config.yaml
dataset: "telescope images of galaxies (Galaxy Zoo DECaLS)"
encoder_norm: "layernorm"
encoder_activation: "squared_relu"
encoder_head_dim: 64
encoder_bias: "none"
encoder_parallel_block: false
encoder_expert_mlp_ratio: 0.5
encoder_experts_per_token: 1
encoder_width: 192
fusion_encoder_experts_per_token: 2
residual_init: "zero_last"
Rows from block 4 of the image encoder, named by matrix and row number. Rows with one number belong to one attention dimension. Each number is 128 + 24 x the weight over its row's rms, rounded and kept within 0 to 255. All counts start at 0. Numbers have three digits each. After the name is the row's rms in percent of the matrix's.
# v: attention value (encoder.blocks.4.attn.v.weight, 192x192), inputs 32-63
# proj: attention output (encoder.blocks.4.attn.proj.weight, 192x192, transposed), outputs 32-63
v.17 113:113180115126120121108129056143159107106161152110132153125085130135068107162118135130151136115173
proj.17 108:162110160144149128165142134120114114145153116091148120129158144076155105119163109082140076098086
v.18 104:147104150156151083137113136089112136124082187106123159154123155092080100133114158137133093150166
proj.18 102:108113138117108150098143120133141086166096125112198047124164120139127105159116133088136154100121
v.19 112:152060105129121123140120165126104130123112118149142144112123130123115095142090100147168149136114
proj.19 118:086162115121130144112138121116150135120134177134174106118104168162118145113134133104129147118153
v.20 103:166143167151138131145084093174116120146125159112107098131097131072133106093153122072092138137131
proj.20 100:123148128145134119102167132132128093127133128126109120145162129119133137146114162161152091083132
v.21 100:113122105136119133126083106097123127162145148149096152139155132124126086125108113156163150138115
proj.21 103:111143134133149122154059133119150140107170092108170113089164175105141167145153123120120113144151
v.22 106:144142140140107125100092115127136131121141152158066106119139097129158138086187127115101119134150
proj.22 103:122147127119160148127130125105140079164129100121133120147081125135129099119117161137129155150141
v.23 111:143187126131095182162094138118155145144155097106182137155128089117158139123088096142107143091110
proj.23 107:149103174133144093141115104132156130083170144152119108101118159122123160126162140120134127187126
v.24 099:125135132128121102129152160092133161145112114121092117089111111127132092140115140142134118133108
proj.24 099:157129171096127120132152123116134089131105139136173125155122151108136134120167125100101151123120
v.25 107:164144146176121086138164120121128164159084136122105106175135140116164107134168131121154100110187
proj.25 113:118129180142100136117111148125125068151131116165115139109122090122146125133098145146106121145132
v.26 100:155121144162123094154160102097129113123106146158150097090060155150118104105127169148190098133108
proj.26 096:159138121122139133128166129102119124145105078106113128123102153145128165129162097176118121127146
v.27 104:113108107152104089106148117109099172131115168175162145114150162101116136126146132116170067125154
proj.27 103:124137142142112149128066140123147115100100103128128146124121071158088097145111123080127133089095
v.28 104:122106137122095131140152107120143123170102099123132144159149111128152110136150110138144140131156
proj.28 097:138146104131155089090157119143108159124179135122129129144130137137129123106132137142115126119096
v.29 099:135132135130132108082154109169091106134131139153091119108101118094126146170126137078087139129155
proj.29 108:134155131106159132134152150109152136186140090113188147151138116118114122110124143152146172135128
v.30 097:134130127133095123119135153094091112139146148113106156124143127134114167199155093129076127120122
proj.30 095:146117125116145118097112077135148127153154127147142129156118147129119105073165138136180145150171
v.31 106:106151123147133126141142061146166119132158127099169145103153134138182120121147134161128089094155
proj.31 112:154146143139105166115099146156148141095120086112134119176143126147142114141119090122078083108115
v.32 096:112128123143094205137140139136170111125141129116124104121130120133142112159138116139132117068162
proj.32 087:106152136130173108126136162124140130155112152110135128136128160131135150132086122124131143158112
v.33 103:103119174153156114133132130105150113173142160093127121110144165214162124128134110133107104101104
proj.33 106:135136118112133134176125112154135131103136096122070116139132135092113104142116110098118113160138
v.34 110:170143109127109123138104115167123116149173113122119174119099115109108103186097107119075145110144
proj.34 101:138109122117157101099159161141134142159168121127148080151152113097086131082128113122212177138124
v.35 093:121126116121172154124122111096103143143168088143170144094124156088132087180136111111103144074114
proj.35 093:137147132102149133163154119142173129115118141078122100133115158136127175112131150117131112172176
v.36 103:123152174132138131163117112133111131132107139154102141137101192141099094134121086098157118154082
proj.36 100:114106125074145101114140188175135130122146121116125108108132129113133130146118148157083127116112
v.37 104:146140148151095117093128187152125112159117120124113119152120112115102154159130116140125117120120
proj.37 093:113140113165148127133102113119150127075112138152153122076093121135109133144121106152170155182131
v.38 103:118116116100127139099160066119091112144133146147161106113135154122110102130106117123131094130133
proj.38 097:123104114119114160156115126173134144118136120136122155118102139172107108130129119155144152093117
v.39 096:125117138123105148107112121153167122101113091115111172108172140158147089135126119124133151126109
proj.39 087:119123156134139106170151106134118136075154137173155092144179111103137106118164120088149135167177
v.40 112:143154134132203077161128122087163143159108139152118128129154085123133090088143174119122108157109
proj.40 111:131114168134140123091095149152132132132144126127119154128115149133124167169149125178078127097130
v.41 098:106138120115122102142138127123121126131096100145107169131151134155143088148129116136155126155135
proj.41 098:140102144165147114124096128117114151115122196126168126134119165179138140114134136114095116110139
v.42 099:107145086105125134162125119134164143171144153103111107167152085076134119128148159118132114131139
proj.42 098:123159156133106128140152178152135124115145096138144142146095140124138154169125118141107095080081
v.43 101:152110130128143124149135155125154101106119136102119133155107172141102161160151147119171139122091
proj.43 095:090117116151108113098151151125139139137101141157133144088110116139120119125122104171110120162123
v.44 115:084144124137143119134107128094148135125088114115106098122112128128158173107145149134152080155140
proj.44 116:121110110120121109117131141123116137144136103141126147133114121114124125136121101104123154091106
v.45 094:087164156120102117085152120115140113097060096185143105136139078150126131135096131121126144103128
proj.45 080:155099124158165157141178151108122145129098125086119191127080114115106089120127115124139124163112
v.46 097:136108155153111107158161086169150135117142137155112151117106121108133123090066105127115149105108
proj.46 095:161130103146134108103128133102088106144149146127157129172139116127125112098152172159179103141151
v.47 096:119120127126148129126130158114147134157129119114106129083114085100102137130143173141129111123134
proj.47 100:150151141099135108054104141123108106102126139157153117164173168109155125096193128162094148147111
v.48 111:146144155104090119159139107159122144139123147108143114115124107119135111136145112118137168147122
proj.48 118:142133134117187104133126128134123173116141087119150115122130110121078124116169168139136130142116
v.49 109:117120126136138128119156133177152128148144141124065142109146098135139140108114147140062131115133
proj.49 105:161120151116122150126083142121105121126125130108139118164132133099122134133084100111124148134158
v.50 116:145163112150134167148088160145156147162107110107132140107149111101139150105150136111099099139145
proj.50 118:147154124106133096108129086140117121118130132148158137148112130154120135151162156140134155136093
v.51 103:087140126140139163184107139144126118122176133135135141153130117101100126126078122098120087146161
proj.51 117:144146125141115104086135164114111104132101166129067096111136162130188139121083138159143117130096
v.52 092:123135156144115114131190146127087118144158119127118099118167085143166127145109141113068097114108
proj.52 093:103124138109140145134074121130163097095120126133160106165122142105103139167122149137157118116177
v.53 111:095163085135144131108094130140070140097109118127157088084090093121118123123121166123093126148214
proj.53 102:125145128119102121128141126108153113161127110087152115128165148104135138137130162138161141115093
v.54 099:098086100125094116124116142094195145157066172135137116125134117125118118089138138139159126136144
proj.54 097:126151171147158143147097106126116164101123120132121150115123116160131132154135107109065106123109
v.55 100:164095207103137142158089158090146126127149134171118116102057145109105074084090131139124131133153
proj.55 103:120134108139128153129185141137125111178076153108127123138106142142111143127161156148119131102134
v.56 100:123146160126102089145126093121139132147134141102085115130106127149123124103133124160135135125061
proj.56 096:144110121111118179136116123127120100108133127127141158139140107132181123080123158124114122086178
v.57 104:102115128153098140148148131137151158112115150106157118133175129118112131143154122091104145131099
proj.57 100:118137135145147120103114101120119106129119118126100135158131113139179128123090135096107128105155
v.58 109:103156117150156095143123130144134136100142150148104093124141151123124159156141095131120164116092
proj.58 105:107140097152135099154096148139138137148141103107132199120162105092145134123095150140144090114156
v.59 098:134104152104122164088105123092126129125144089131079136109145125122158140170117128131104127089156
proj.59 102:126130110143161138139097117154189152149117109147100093141118111117115137124110099093156111139116
v.60 097:148147116152164126172095102141191140096101141127097194146122166133114107103113136123126173103129
proj.60 095:106089146120111119124117129114097122147131108147133133116138126144154150154117109145103116134139
v.61 094:138104170167146117122131124086115166099106156117128137137158141126164125146134160086131137144122
proj.61 102:098141150108195110140121142153115093158140126146144124134126138119097125117135156109124129114148
v.62 112:129129166135095124079106145152128166115075122122072122141117134092107104119140131147123156124167
proj.62 112:093113102142101127160140100112126126157135151141149123104089123186162113140094118121156111088105
v.63 102:109125061082144128097172092124099059111136144140174117145121146187121130160113131149143113096122
proj.63 102:104066129125112130153123131102147159133129106101080161103143097122101126117111087146157140165146
v.64 097:135102114152098155098137094138152117093160113147129108106174126127172118139138156105100102089135
proj.64 095:130157100132151104157134136089110134143104120101151121153105140121126113139155156173185149095117
v.65 094:136124099140099119158139119145157100181115176138120125141102144122086096172119118146160112138112
proj.65 103:112136131104137153134130126112121144126089137147135108165184138112156110079171116089123139115140
v.66 104:125166124169131126145145139164115140148129120142131142160096152092153083104147131115136159155131
proj.66 104:114108135086094116128144100101172094070121143111123165140143129133129155143126148145120122096116
v.67 103:123152139097119134101134094146091153094146159109129117100110099093110135112118193140117153139137
proj.67 093:143104142120178158153125171098133116132113090142108134149146131142134130147137126157159128134159
v.68 108:144139120158125118155080173104129147109108150173132096140138162117172112104152124116149123079149
proj.68 105:114126137127125157146148124147121141126153175125074104103125101108123157122128118114107120153109
v.69 101:130135110101130102085146133126136129138189117130166148131131156102133119142127113118147131128145
proj.69 105:136106153088088165171127116129119107153137140138099154154098131140120121126113147147129125122121
v.70 108:088149141134151109138174120139109130136134093110149059106122097101135111146100145135139115129136
proj.70 103:159096130138120113126133159093128158126130137138084162158110128122082115112111106132106093129136
v.71 103:116105125102142133132155145133101144109127187117098129100121109127118095127117090141138128119089
proj.71 109:153146144077111136136132153080150128126142111149144109097138103119111107147121176132048185132135
v.72 107:120154096124145152115148123091139106166152151127134138132086120114128130139130145123181136128129
proj.72 108:070120128164132154150130121161125129101130120120127148118163115126143174126162154113115125202132
v.73 101:159135156186078142157138124102130137178119158153110128124179138108131112098158107098126128132144
proj.73 092:120134108134144085114078129170129154065090146103144147163127142130168143108159151143123095135126
v.74 090:139097098121186103109161099105135120118150108146144111108104131156105095138131135138188128080133
proj.74 096:139127147107116119167115154104114117160098130146112178149114143145145145126117135125058101149120
v.75 090:146128111113092109136182073101087128147115133144119129096121148140137095118124138113138173160086
proj.75 092:120106151122155119138133154162128107132136123133137115141126123091146162119148142115162103102145
v.76 104:168122176110129103127175133153150111133108122161145127146099131161158129116127114118149104134147
proj.76 109:107149097147153135138124103121133093140111136131128142113128132110072112138137094108119133116100
v.77 095:133123144139107118126113181120123139171164159122123101147120130145140137113142123172179150141143
proj.77 095:134163125135123121119140106157122128093089123128143128143143154104150123145132151145107110153113
v.78 098:132120152111134142074162082149137114165106146175149135134167078169149132128116124124107110154081
proj.78 099:103121095156181109132121134132159144109119135130135163127138096102142117092137133126141141110130
v.79 097:122104120158090142121119154188141120129134164123156134151167150132148120121144130136110143168105
proj.79 104:098128140131158177141151114157157097111065115114141132113113153138146092150121116118162127128123
v.80 104:113115112130157126155122169131107126147128121134130108124160164148132168154128104141110108154111
proj.80 105:112111137117126091115104144118173116153119147110117133145137145158118141105099084097135111119167
v.81 096:115115153124126114118158131146118123089154145091122069121100112138147134138102103138172102084120
proj.81 088:145097113100128129154117167120130153125120111157121136127188101125132127106103104122058077167159
v.82 110:099123153098145138126156169110126155124103116132085097116119158127188098168149100101073097145148
proj.82 116:141149091145119124119112140148155133137141222115138167126149072120085137152142135112125111100094
v.83 099:126143128083135085088131115109169147132124141145130150135134161115104145167142132093119094097165
proj.83 091:135106129176128188181113106109139121133110137131108156141145147131114129099156138102108170152120
v.84 109:142096134116165099143129133108122095069114133116102140092159117161116127137180120156100096120107
proj.84 105:122162101165135116093076101167110147170136127126157120140116117142164151103139108102142127115116
v.85 088:123194165153061092083166097079126083132106139107174136123123123114108136114125163118143102106126
proj.85 088:131104103143175164168110096129142142091126131128103156139122105121115137095143109105096075140173
v.86 107:113101122106154124113164153135128110111154094083121114117159117121109146160101111109118151119082
proj.86 112:193129113147099111110157159118112112162149097137138118088089153151129105118097101155113125132130
v.87 108:105143119160100140107149102151122130139130111102125128099133135112110075150100144111134077113068
proj.87 101:128127146118147089107132173147134104122123147090129146168132147121122168081145114135138157118138
v.88 089:138093086158142097145100130104120153146132160144145134105133101133103149122103103134136157117144
proj.88 078:120132115156119155087131126147118139093098101122075137164095151129137111136178174120157108143094
v.89 103:124173126138141190122108090083150135114141129130117154133147104141160100141165116129136142180161
proj.89 100:117075101116153139151156114147113119108075127137109146098128135135097148137130144131123148128127
v.90 104:112144109087126154130089177105140131127132076071129126120137119130076117106155134140142138166114
proj.90 093:082078115137132130098176139122097113164104102146147129134155168157171179189152127149111120129156
v.91 098:100150123176075155143079125167073130108113142121133141125139133089101122137115093102171114138121
proj.91 095:146139143103124132108153114107147112146152127128131127132084130126112108159143124141124132096161
v.92 092:139121075131092168110154101117138095097128116131139117113209111084133104134172112088118146160103
proj.92 088:094117130162134078157123115132097137159117098097156113148128173136123170128119140140130125129154
v.93 093:124111142101176118124082149127130126100116095099138131101129116144099138161104108127109141161090
proj.93 087:114113137150105113121161076114074125169146100158157156119108153106136117135153110191123139138119
v.94 099:167130144176147194126088085124116125090130132116084174136114157099131109111168110127128136154116
proj.94 103:082138128116118075144154119103144115173123050118151129155127141136096119157147148148127159101124
v.95 117:113106158110160136131143147086137107094113109100099093106156190110122104195099117123152122105109
proj.95 116:143145129166079087137123160147098119150106190132164151107101114131109133094169097158147102159153
v.96 117:153148117062093164143131148154129144172121160103150173122117112127115141096178123129149113149115
proj.96 120:117113099152161147132126106144105120123142073139136085103136121107161122147109117120139174154136
v.97 090:128093124119130105103135117113143094134120128175158137126163133125152095139106150122099113121145
proj.97 091:145173136142138100156115164131117141095143169112128099134090142113128148124078134125166110125143
v.98 105:180157132107130092149161136136136183105130169117096148127104123154109128132121147129116135118192
proj.98 103:142096125106149134133088144144097102134094118117118136131116086143118128117149117146133126122117
v.99 104:092097111153126124097114143065127169131165137088151131128104145114149138124087138118113144085146
proj.99 110:143159167137118136108118093174130149130149115127114148141140090114129135142144123097102134127101
v.100 106:168161142170102155130119108150067168173145149145122101141150110108137154079155142147108094131148
proj.100 109:076107168096162122110141146127142104115094107136104169156158138140128136105097113126170118116161
v.101 090:126134108181151151154132182135162145150145129144117182142160101126120131104131153159115112115109
proj.101 094:147147121093106123121120088110137137101122096121090106122156178130152122120171126116142179116134
v.102 105:151187117121137157143156153181124135124116145124145110144132142093134076122130110137130131110146
proj.102 102:084108084118125129168146147104109123116106143148089098125117114112112152105128126148142110160134
v.103 101:129158140161121138110115098112101136134109137166089150126136142129141181102138127110092119121148
proj.103 103:141129110139143139145146076128122154097162086132149099098137093118122125137147147121130111128141
v.104 103:117131141190108129141099142145126110115146120137124131088133147120136167152123111141130117118143
proj.104 099:115146132107127144147146132116124133169167132125162117127099165134089119128061129129092115138156
v.105 103:127129125135104133157144130133157157101161118100085121130132179149103104127103157133138116074096
proj.105 097:144156154109120093121113146130154089117109141105133134144078109134125103100103132125097167128141
v.106 100:103112120095109097163191150121138101147136114070148105103134124105136117126104122140104138169134
proj.106 098:111136156143153176071123135169135126164157130165124134141168131130120156138122102091108084120107
v.107 102:141138105129132115133174120153139143118104119120106103136103104125083137053143133110153120100106
proj.107 105:169162144103096131132094113145097097141168138119119131116129104129118113151114131082085104148149
v.108 100:142149098114138082117122106173147157131096115115087126122129127205138102154137108134160142128111
proj.108 095:094092132125133140140121105131175092132164139136134144120143173114125146106114107077118151097108
v.109 106:138129137133130120173164167123153117097122113111163127143103120148110140158137140132138085102122
proj.109 105:123099062148134145116122145106093118143100113119140097131160142120130095080123137130120117141140
v.110 110:138106118125129099150119153095157141121090127138135155184107174132106119112094101100162195120141
proj.110 105:110098119166077138100131113155092138144127136129090103117129180142110137120140132124095116110105
v.111 096:112144067143147130120145097148107169095132149132097111081123150189142116149104108155139093105110
proj.111 088:092103157089112103119128164117092125154120104089128107123178123116094160133129110103131174140134
v.112 098:117091155153113118205137138165151100171110148151125144144111095171121168128125124146143141132108
proj.112 098:156134119137168138115088130190144170130117175144116149126098132099123084129118132124128111127118
v.113 092:141124124110134141135070108126132167150122092130112095112166146110113123128111142100113114112130
proj.113 088:080121174116116114147121093119159144167145157134145191156101127083143149134170103155136154136129
v.114 103:141109171098185140134156132092131145125115119140167120141133092141120127111187175117129145135110
proj.114 108:131123075137083118106115121133082154101139130148124143118138117144143142110092120132133116089112
v.115 101:145122144140098115125108135167109137102115158148152120123169131166129115123172119153151156116155
proj.115 096:101144113141141133123149097109154144104098119135113145159084133092113136162115102111160145086097
v.116 094:147133115140126122185128147125114126132124118150134131128171092147116168074105200151139136136092
proj.116 095:141153187110103189127134084125139143141149117140135075112099139133178081161141125134158141122171
v.117 097:151157142113093135118098165164169124107118133134062116117112173110155129105159139113111142120165
proj.117 091:094139157155123182182137109080124130146125114125127096127143147134103120103096106095175161138094
v.118 106:114149145149124133160141167136133121125101133153129156163131117103130122107103119117140125150123
proj.118 104:161127134090110135136122098165154133081138123126092127101129127110065153162142140126121131118097
v.119 113:120156108128157095092160110078144145113130140128123134114172149099136099159131107112108130130191
proj.119 114:126102137118087155165130141154129121096154122095146156158121130108105183136128163108078104142097
v.120 101:178155113151103135131130131171116130115104134128098117105123162119131071110148126122162117139108
proj.120 099:104121101129135094151125107154100142144123131118085114172162112107115129085112115143125130118096
v.121 100:106122119094131145109123141148139110135167121171115122128154111137175138155130096139088181064134
proj.121 099:185174121109095111145162101083165125139150124128134094089108096088137138131096119141106169144103
v.122 099:173136124155113154159139119154159150119147154120104118111174129116126133109138153102131119144116
proj.122 091:102151158117147127119114130103161100117095105150179162139110152140174069109115126168119107120130
v.123 099:119163171086126132120138134098096154118104164155174144120120133118144161134132170118113148100143
proj.123 104:118130106139128102142117127091110140093155102163133117116148118108138165145158161144149122171154
v.124 102:127100131101143123162207115108159120108115132150131123136127204092116105141169124111134082133135
proj.124 100:129143131155117107126110157127110133163110166143109113104169095150074128129123089122143121123106
v.125 103:139111137148091127142128115114129141088142120108185127097175110069160133087147118115143122156137
proj.125 099:073083133099138151131148156106120105130135086141105140130108187143127136175111150142112124136122
v.126 101:088136074115087131117104156119119131099171123177074145102138110162131124102142139127117110150120
proj.126 092:189142146136183142154116088124152134139089113105111098143129113146145131141141171131131174123104
v.127 103:111126141137118120077200061126132113187128153150123153125156106127133124126095117106130123160129
proj.127 098:161122103123130157177115125163147160094133119122126161140148101154113113123144149153103119142147
v.128 096:158084133110132177092153135127134140121164125139147141118154114087087141083090136083116121154122
proj.128 101:127162137182125054112109115141154126112075165111133139158141127138144111106136124174082115120159
v.129 090:169176127119134123118129141122125151165152125122079165117090106109150160139128131080152124127147
proj.129 086:140118123113138139149134121106136140113147181136141100134144116127087099104131146134126126155094
v.130 106:135130160099164144166117168124130149109110190093079119118152142105118108145107096137116110128148
proj.130 110:130098095154105102111144106116168132179133087157116134105081065140159147117133135130103099108118
v.131 095:096143156144110120142131074143155122135096131129157124124142190113168099110144157111148145133165
proj.131 103:163113102164123118139127143123079186126138132118186111131155148109127110183089135097133119095112
v.132 103:140138112148127168138130110153106127124153090133160148127163128140139128145112099135130108178121
proj.132 109:160124129116133123089168174084089082128129154114090117103148128113125129077126132126111127123152
v.133 103:165141125122061129135138126101138147125145164094170102140087093105122107138114137126109116118145
proj.133 115:098110112113135162134144091131137118087128123200101136131147164121108108117116108073116167139123
v.134 099:142135167142130130111106095121115161134120136107142205147131123118136141163113125123170142153115
proj.134 099:125132104109119189114149092106143123118122110146105125150129121141125115119129113116108170118083
v.135 087:128098117109141129146098094129139099150117150108120113199119144155140135165145122106170165138141
proj.135 087:112083118137062169151092171124106122131128127151149103140122124153141108116092208116114128131134
v.136 095:113137156116129082128117139135137139133150128118077122086074177141098152100172130172097154122105
proj.136 095:128128128109136143162142122155143122142127134129126140134145072147135137149115155135164091176152
v.137 094:136117132102122067141097153152124155127103083125130103128176121124132121063148094126108097146132
proj.137 099:120144149131111154118131124084181146130128131168152170075078079164079102090138131107123147137121
v.138 108:113148137119129155143157114110167143115142130131190084146165105150141073118079121147139126133136
proj.138 107:132071134129155130118154151097092144164111086082097112136118104102128177144154112119117166107107
v.139 097:106075141138132084103113160099132117128127075115114136134161167100119108109140111124147083121165
proj.139 099:116130138126177098135144118146132171131131105128171118085087116156138130122167149098126126113119
v.140 097:111108139117126091116144131091127125140130105108123137143101128148103134145137134119091099094125
proj.140 099:142072114103164148178106119136112125128117136153142074128120119138158130131080157102163143153144
v.141 089:116132150179120114121180119151159141098096105130125166153081147111115093162131111154134124104142
proj.141 094:171134065086129137129128120125110110181164122127145138099165138081147158148158107113120147121084
v.142 100:152115115118128114132112123110112095176131110150126143131104102170143136136117119169092119105154
proj.142 099:080131159118134121097127145131141136111145190101134093132121146103117178170082162120181122131155
v.143 091:126090156159128107103159112140130102074054131132125159152143076122132145103128133116113124110139
proj.143 082:129129129139131125111106130088150153151171119159167133090127142110145113105134062111169119100126
v.144 099:104123156116145112123140100098130126111121098107119124127130130107089118168075094142127072142089
proj.144 098:142112087073173168125107098143153121123092163168133158095123133171128114061141092098139198132128
v.145 096:136144125115100106139154083120125096172150102142142127157119130104132126172104131161140123152120
proj.145 098:142114146143169128112118153120138127110114153102101137104141156131151139103118169159121125163174
v.146 087:135178113099161117081136074104144134150107125126173114135101149124128128174099122084142156117103
proj.146 083:111103096079180145128123097142117167111129152106116119121125174110115111129154143154102154115103
v.147 097:110143108167147110133058091131121110131165132127159135142154135127172147150076111155090126129142
proj.147 098:140158126146123160136163174130110117144122137146131130149106106141082137128167115138147126122086
v.148 091:129138148113162118110134119149134147155085102110129137090110150117107085152083128115144131131129
proj.148 097:128094100076133122164105146130145118134131126155143128178155135112178106116171081124107128118108
v.149 097:122166135126080097112116100150117125107109113122100125126139111102154112095150131118076132146140
proj.149 096:132136152090156126130146126090147151171173098128184132114118151132115138156163118125170147096078
v.150 090:103123168150120146142161113111120129101074165140111177131146111096150137154132148126114074115133
proj.150 093:135150125098142136096114100130117103146147113107127122104152148120124126132132103135134152106102
v.151 095:105140115124097097144126125091187113188139149095139191119138114156122114158155108115142140131104
proj.151 104:175149133124141176139147137124070131108119148119098094122122117105108130134087165153150152130123
v.152 095:096101152137135145097121119126172116085127106133098176146188122153156072156138098129120132125109
proj.152 103:160145134121132140143112127129123121154165125141132172094100140122080141106120100116122175107110
v.153 099:142158137122127138137168138145117107140164141143129098118149116108145149106131160101127181127145
proj.153 097:132141133138151125092108166076141124151112137064098142120115087168093140117143151189107141156157
v.154 098:126158148103129119174105118159104134115140145109140156096138158105146097155127134112129130124127
proj.154 109:139091097117137135115139150072145138178124066084106132155171125099134171093155136094109136078140
v.155 097:140112139141111121072152142099099109166142153141167116143082121080116100119100137092169155131132
proj.155 099:124149130159160099146127104156114124084098132102152106098132190150162082135147140134121120099128
v.156 098:126090121152129094171129169129123114140140128121119168110094125144122134096141105106125168123098
proj.156 098:142141112115153131173096108112122161133129162154119119156173100111130140098077124143158131118150
v.157 091:109127146120112106150127078126139128132120164141111106129127115099141136146142136139070135139135
proj.157 098:129139127096167162116124127088123112134136105146140141088129128143129099162137158123126115122069
v.158 097:094165110121140151114078088128131117120142118109135145133162107152129120140117155120132151116146
proj.158 105:127109103123105123093134152150104125146117125117135175119134147122113144159128122173115163076122
v.159 098:121114139081131142137123162143110162110111133154128158101122078127094102129077146119111114185137
proj.159 093:141132125120136079109140101094109106131139115122123135141152151128159113136168116109148136098112
v.160 098:126130111111101136125085145110173124157101086090127153160151134123141132153152158160179131098121
proj.160 085:098114109155135160158110150160105140119124158137153125121110105158119129123107167092113093143176
v.161 093:135111151142134194095173103134099155114116159104141177148130112133100144114121099152130127147133
proj.161 104:110133124139068080171111100108117113093142146128147124167114112119185092110078164135125112120147
v.162 088:122097151146109153064085091085099141118124073151130136113086163163145136122095129093140142155093
proj.162 098:128115164138151125128132110158136139111109184125123113155192160120140159152093126135164160075136
v.163 103:147146126108129143128098159140100111118106132114143155132120089070119089144141120129119136135115
proj.163 096:128127126122113123138128136119110086138115128094082151145098128177146160138099105119109109123131
v.164 098:159134127126164147118129130115106113107131124129129120190155144141150164141127129095126168101120
proj.164 095:130090129193079140152103128140162136152113142131156105155091073210115092123128119142123097113115
v.165 094:127127113095124139127098125154114156124086121116136092165123136100116126145108148110074103136110
proj.165 091:112117135080111167158140146120124126149132142148108127130107113165091134101157167110113125122158
v.166 095:103105097133051181150107123120107156173134127113143151118158112116134119166149131167112138121109
proj.166 098:114145164131180114094164125117145117102142122139098134103152148153163120139107145124153093173140
v.167 092:132131111172112100142115137160133098155110111103163125120120161123097154129135134134170138131119
proj.167 086:131167105118093198112151160122128152100122129137118098106139119166154122150123157095113117122137
v.168 092:114100167145118212126128133120150171051080108125102156118128145112102140117119145122147169148095
proj.168 091:145145115146146122083108095158138141159167165149086117134151108164175119137121108170091099096163
v.169 098:169176115120096138111149173091083156123151076111141094124143161103126114128168111109100093152142
proj.169 098:107081149139136119136139091113178138158131171157154126137147096156129144139119130084138133118129
v.170 088:126148152110092117152103116133173182180129136105128124142115140112115126104204137124124105102137
proj.170 098:126158092132124146128137138114128156140141096160129135098139115135122113159117190118096151159119
v.171 095:101143147139188126119136123166139136136099160145145135128079143112133143148095149133125141101144
proj.171 104:159134106079114116142114135142125126150178143125153111113159115103081092102157106143143120118104
v.172 094:129119105103131111103148113118162147140116186141147164140126127149106095139160118120128150127166
proj.172 105:111117140137118128151095105118128132147138072114146120085103118102126128128132111083108118176117
v.173 088:115097156122097159103097146124196126159081110123122076136131120138141120095107123070128137050111
proj.173 081:118117093131143120180128197140134116120117105171153098110107149153110085169139180134091129119160
v.174 113:104128120150185146107082158125136159145120110112103140105139097145124151106137108137128140118122
proj.174 118:150159161109143124127122099147130130087167120129138105135097184131106049129139126127165125142094
v.175 096:145106120141092123103120150101133107130123156142128121153122091138074171127113168147114143047164
proj.175 100:063136141165139121129105093139151101119146117160128131119086157115140078167158111123140102178134
v.176 096:136134127134119129090166114136081121146086164129119160148139146116141155121151088104157132135137
proj.176 099:114132152110100125154093113106195146118129128128126102120099080153103078099087109131131128143115
v.177 090:133091077123074138098106160093142149150106121160134092136182130163120164100162138112126159131106
proj.177 092:100124162150134107124120105148087142104135154189126177133106092108121137108092164135111097161145
v.178 095:141118126130139184139105143159111149120134124146129136125109112147126123109097144093118083155115
proj.178 102:157104142159082092136152132105139118137145128159080109105112156138122127122145130158122181148113
v.179 098:157150118124132132138141138136129110154111133180156124147111117138149103098137157143051182128156
proj.179 101:108071158125096122101138166100121116129157105108092119083128151128158151130104147150173124137158
v.180 102:136143151125146142129149148141080095097115127111120136107108100134121130131134133192155117132105
proj.180 113:140148101159146126099117099140158157123121127108102154175149122163180139100127082143141121137122
v.181 107:133124092122121121101148091150111141104158159108123155175176144144145122117153137102157133146128
proj.181 110:138120159134084100135141168134128129146116081129176136168143122086153115123136120148129153110115
v.182 095:145129115080114115166191122099161098139123156134112140172150107170139137132111160104118157073121
proj.182 101:087109125152099099136101178143145130099148087140175110118107152139090123121111169122147165118174
v.183 104:145114120168135166086166128132134082140145097118153083128134107113142186166103149108115111095138
proj.183 107:109145126120137115161118133146130118108106167105131145161145169139137122108158124168143124096167
v.184 106:147122158123114100138094101129120126160153147079138118148118102065111115109107104127138099153119
proj.184 114:135121072104147132114154115106134142109051114163146124144140103150178110121114141133119162133120
v.185 094:111130126143115144093124101102140113168131137145137088172155152104154120155056130154116137084135
proj.185 089:107111100120153127119119138144139091174106096144150135140096125096138127163153151128115129114104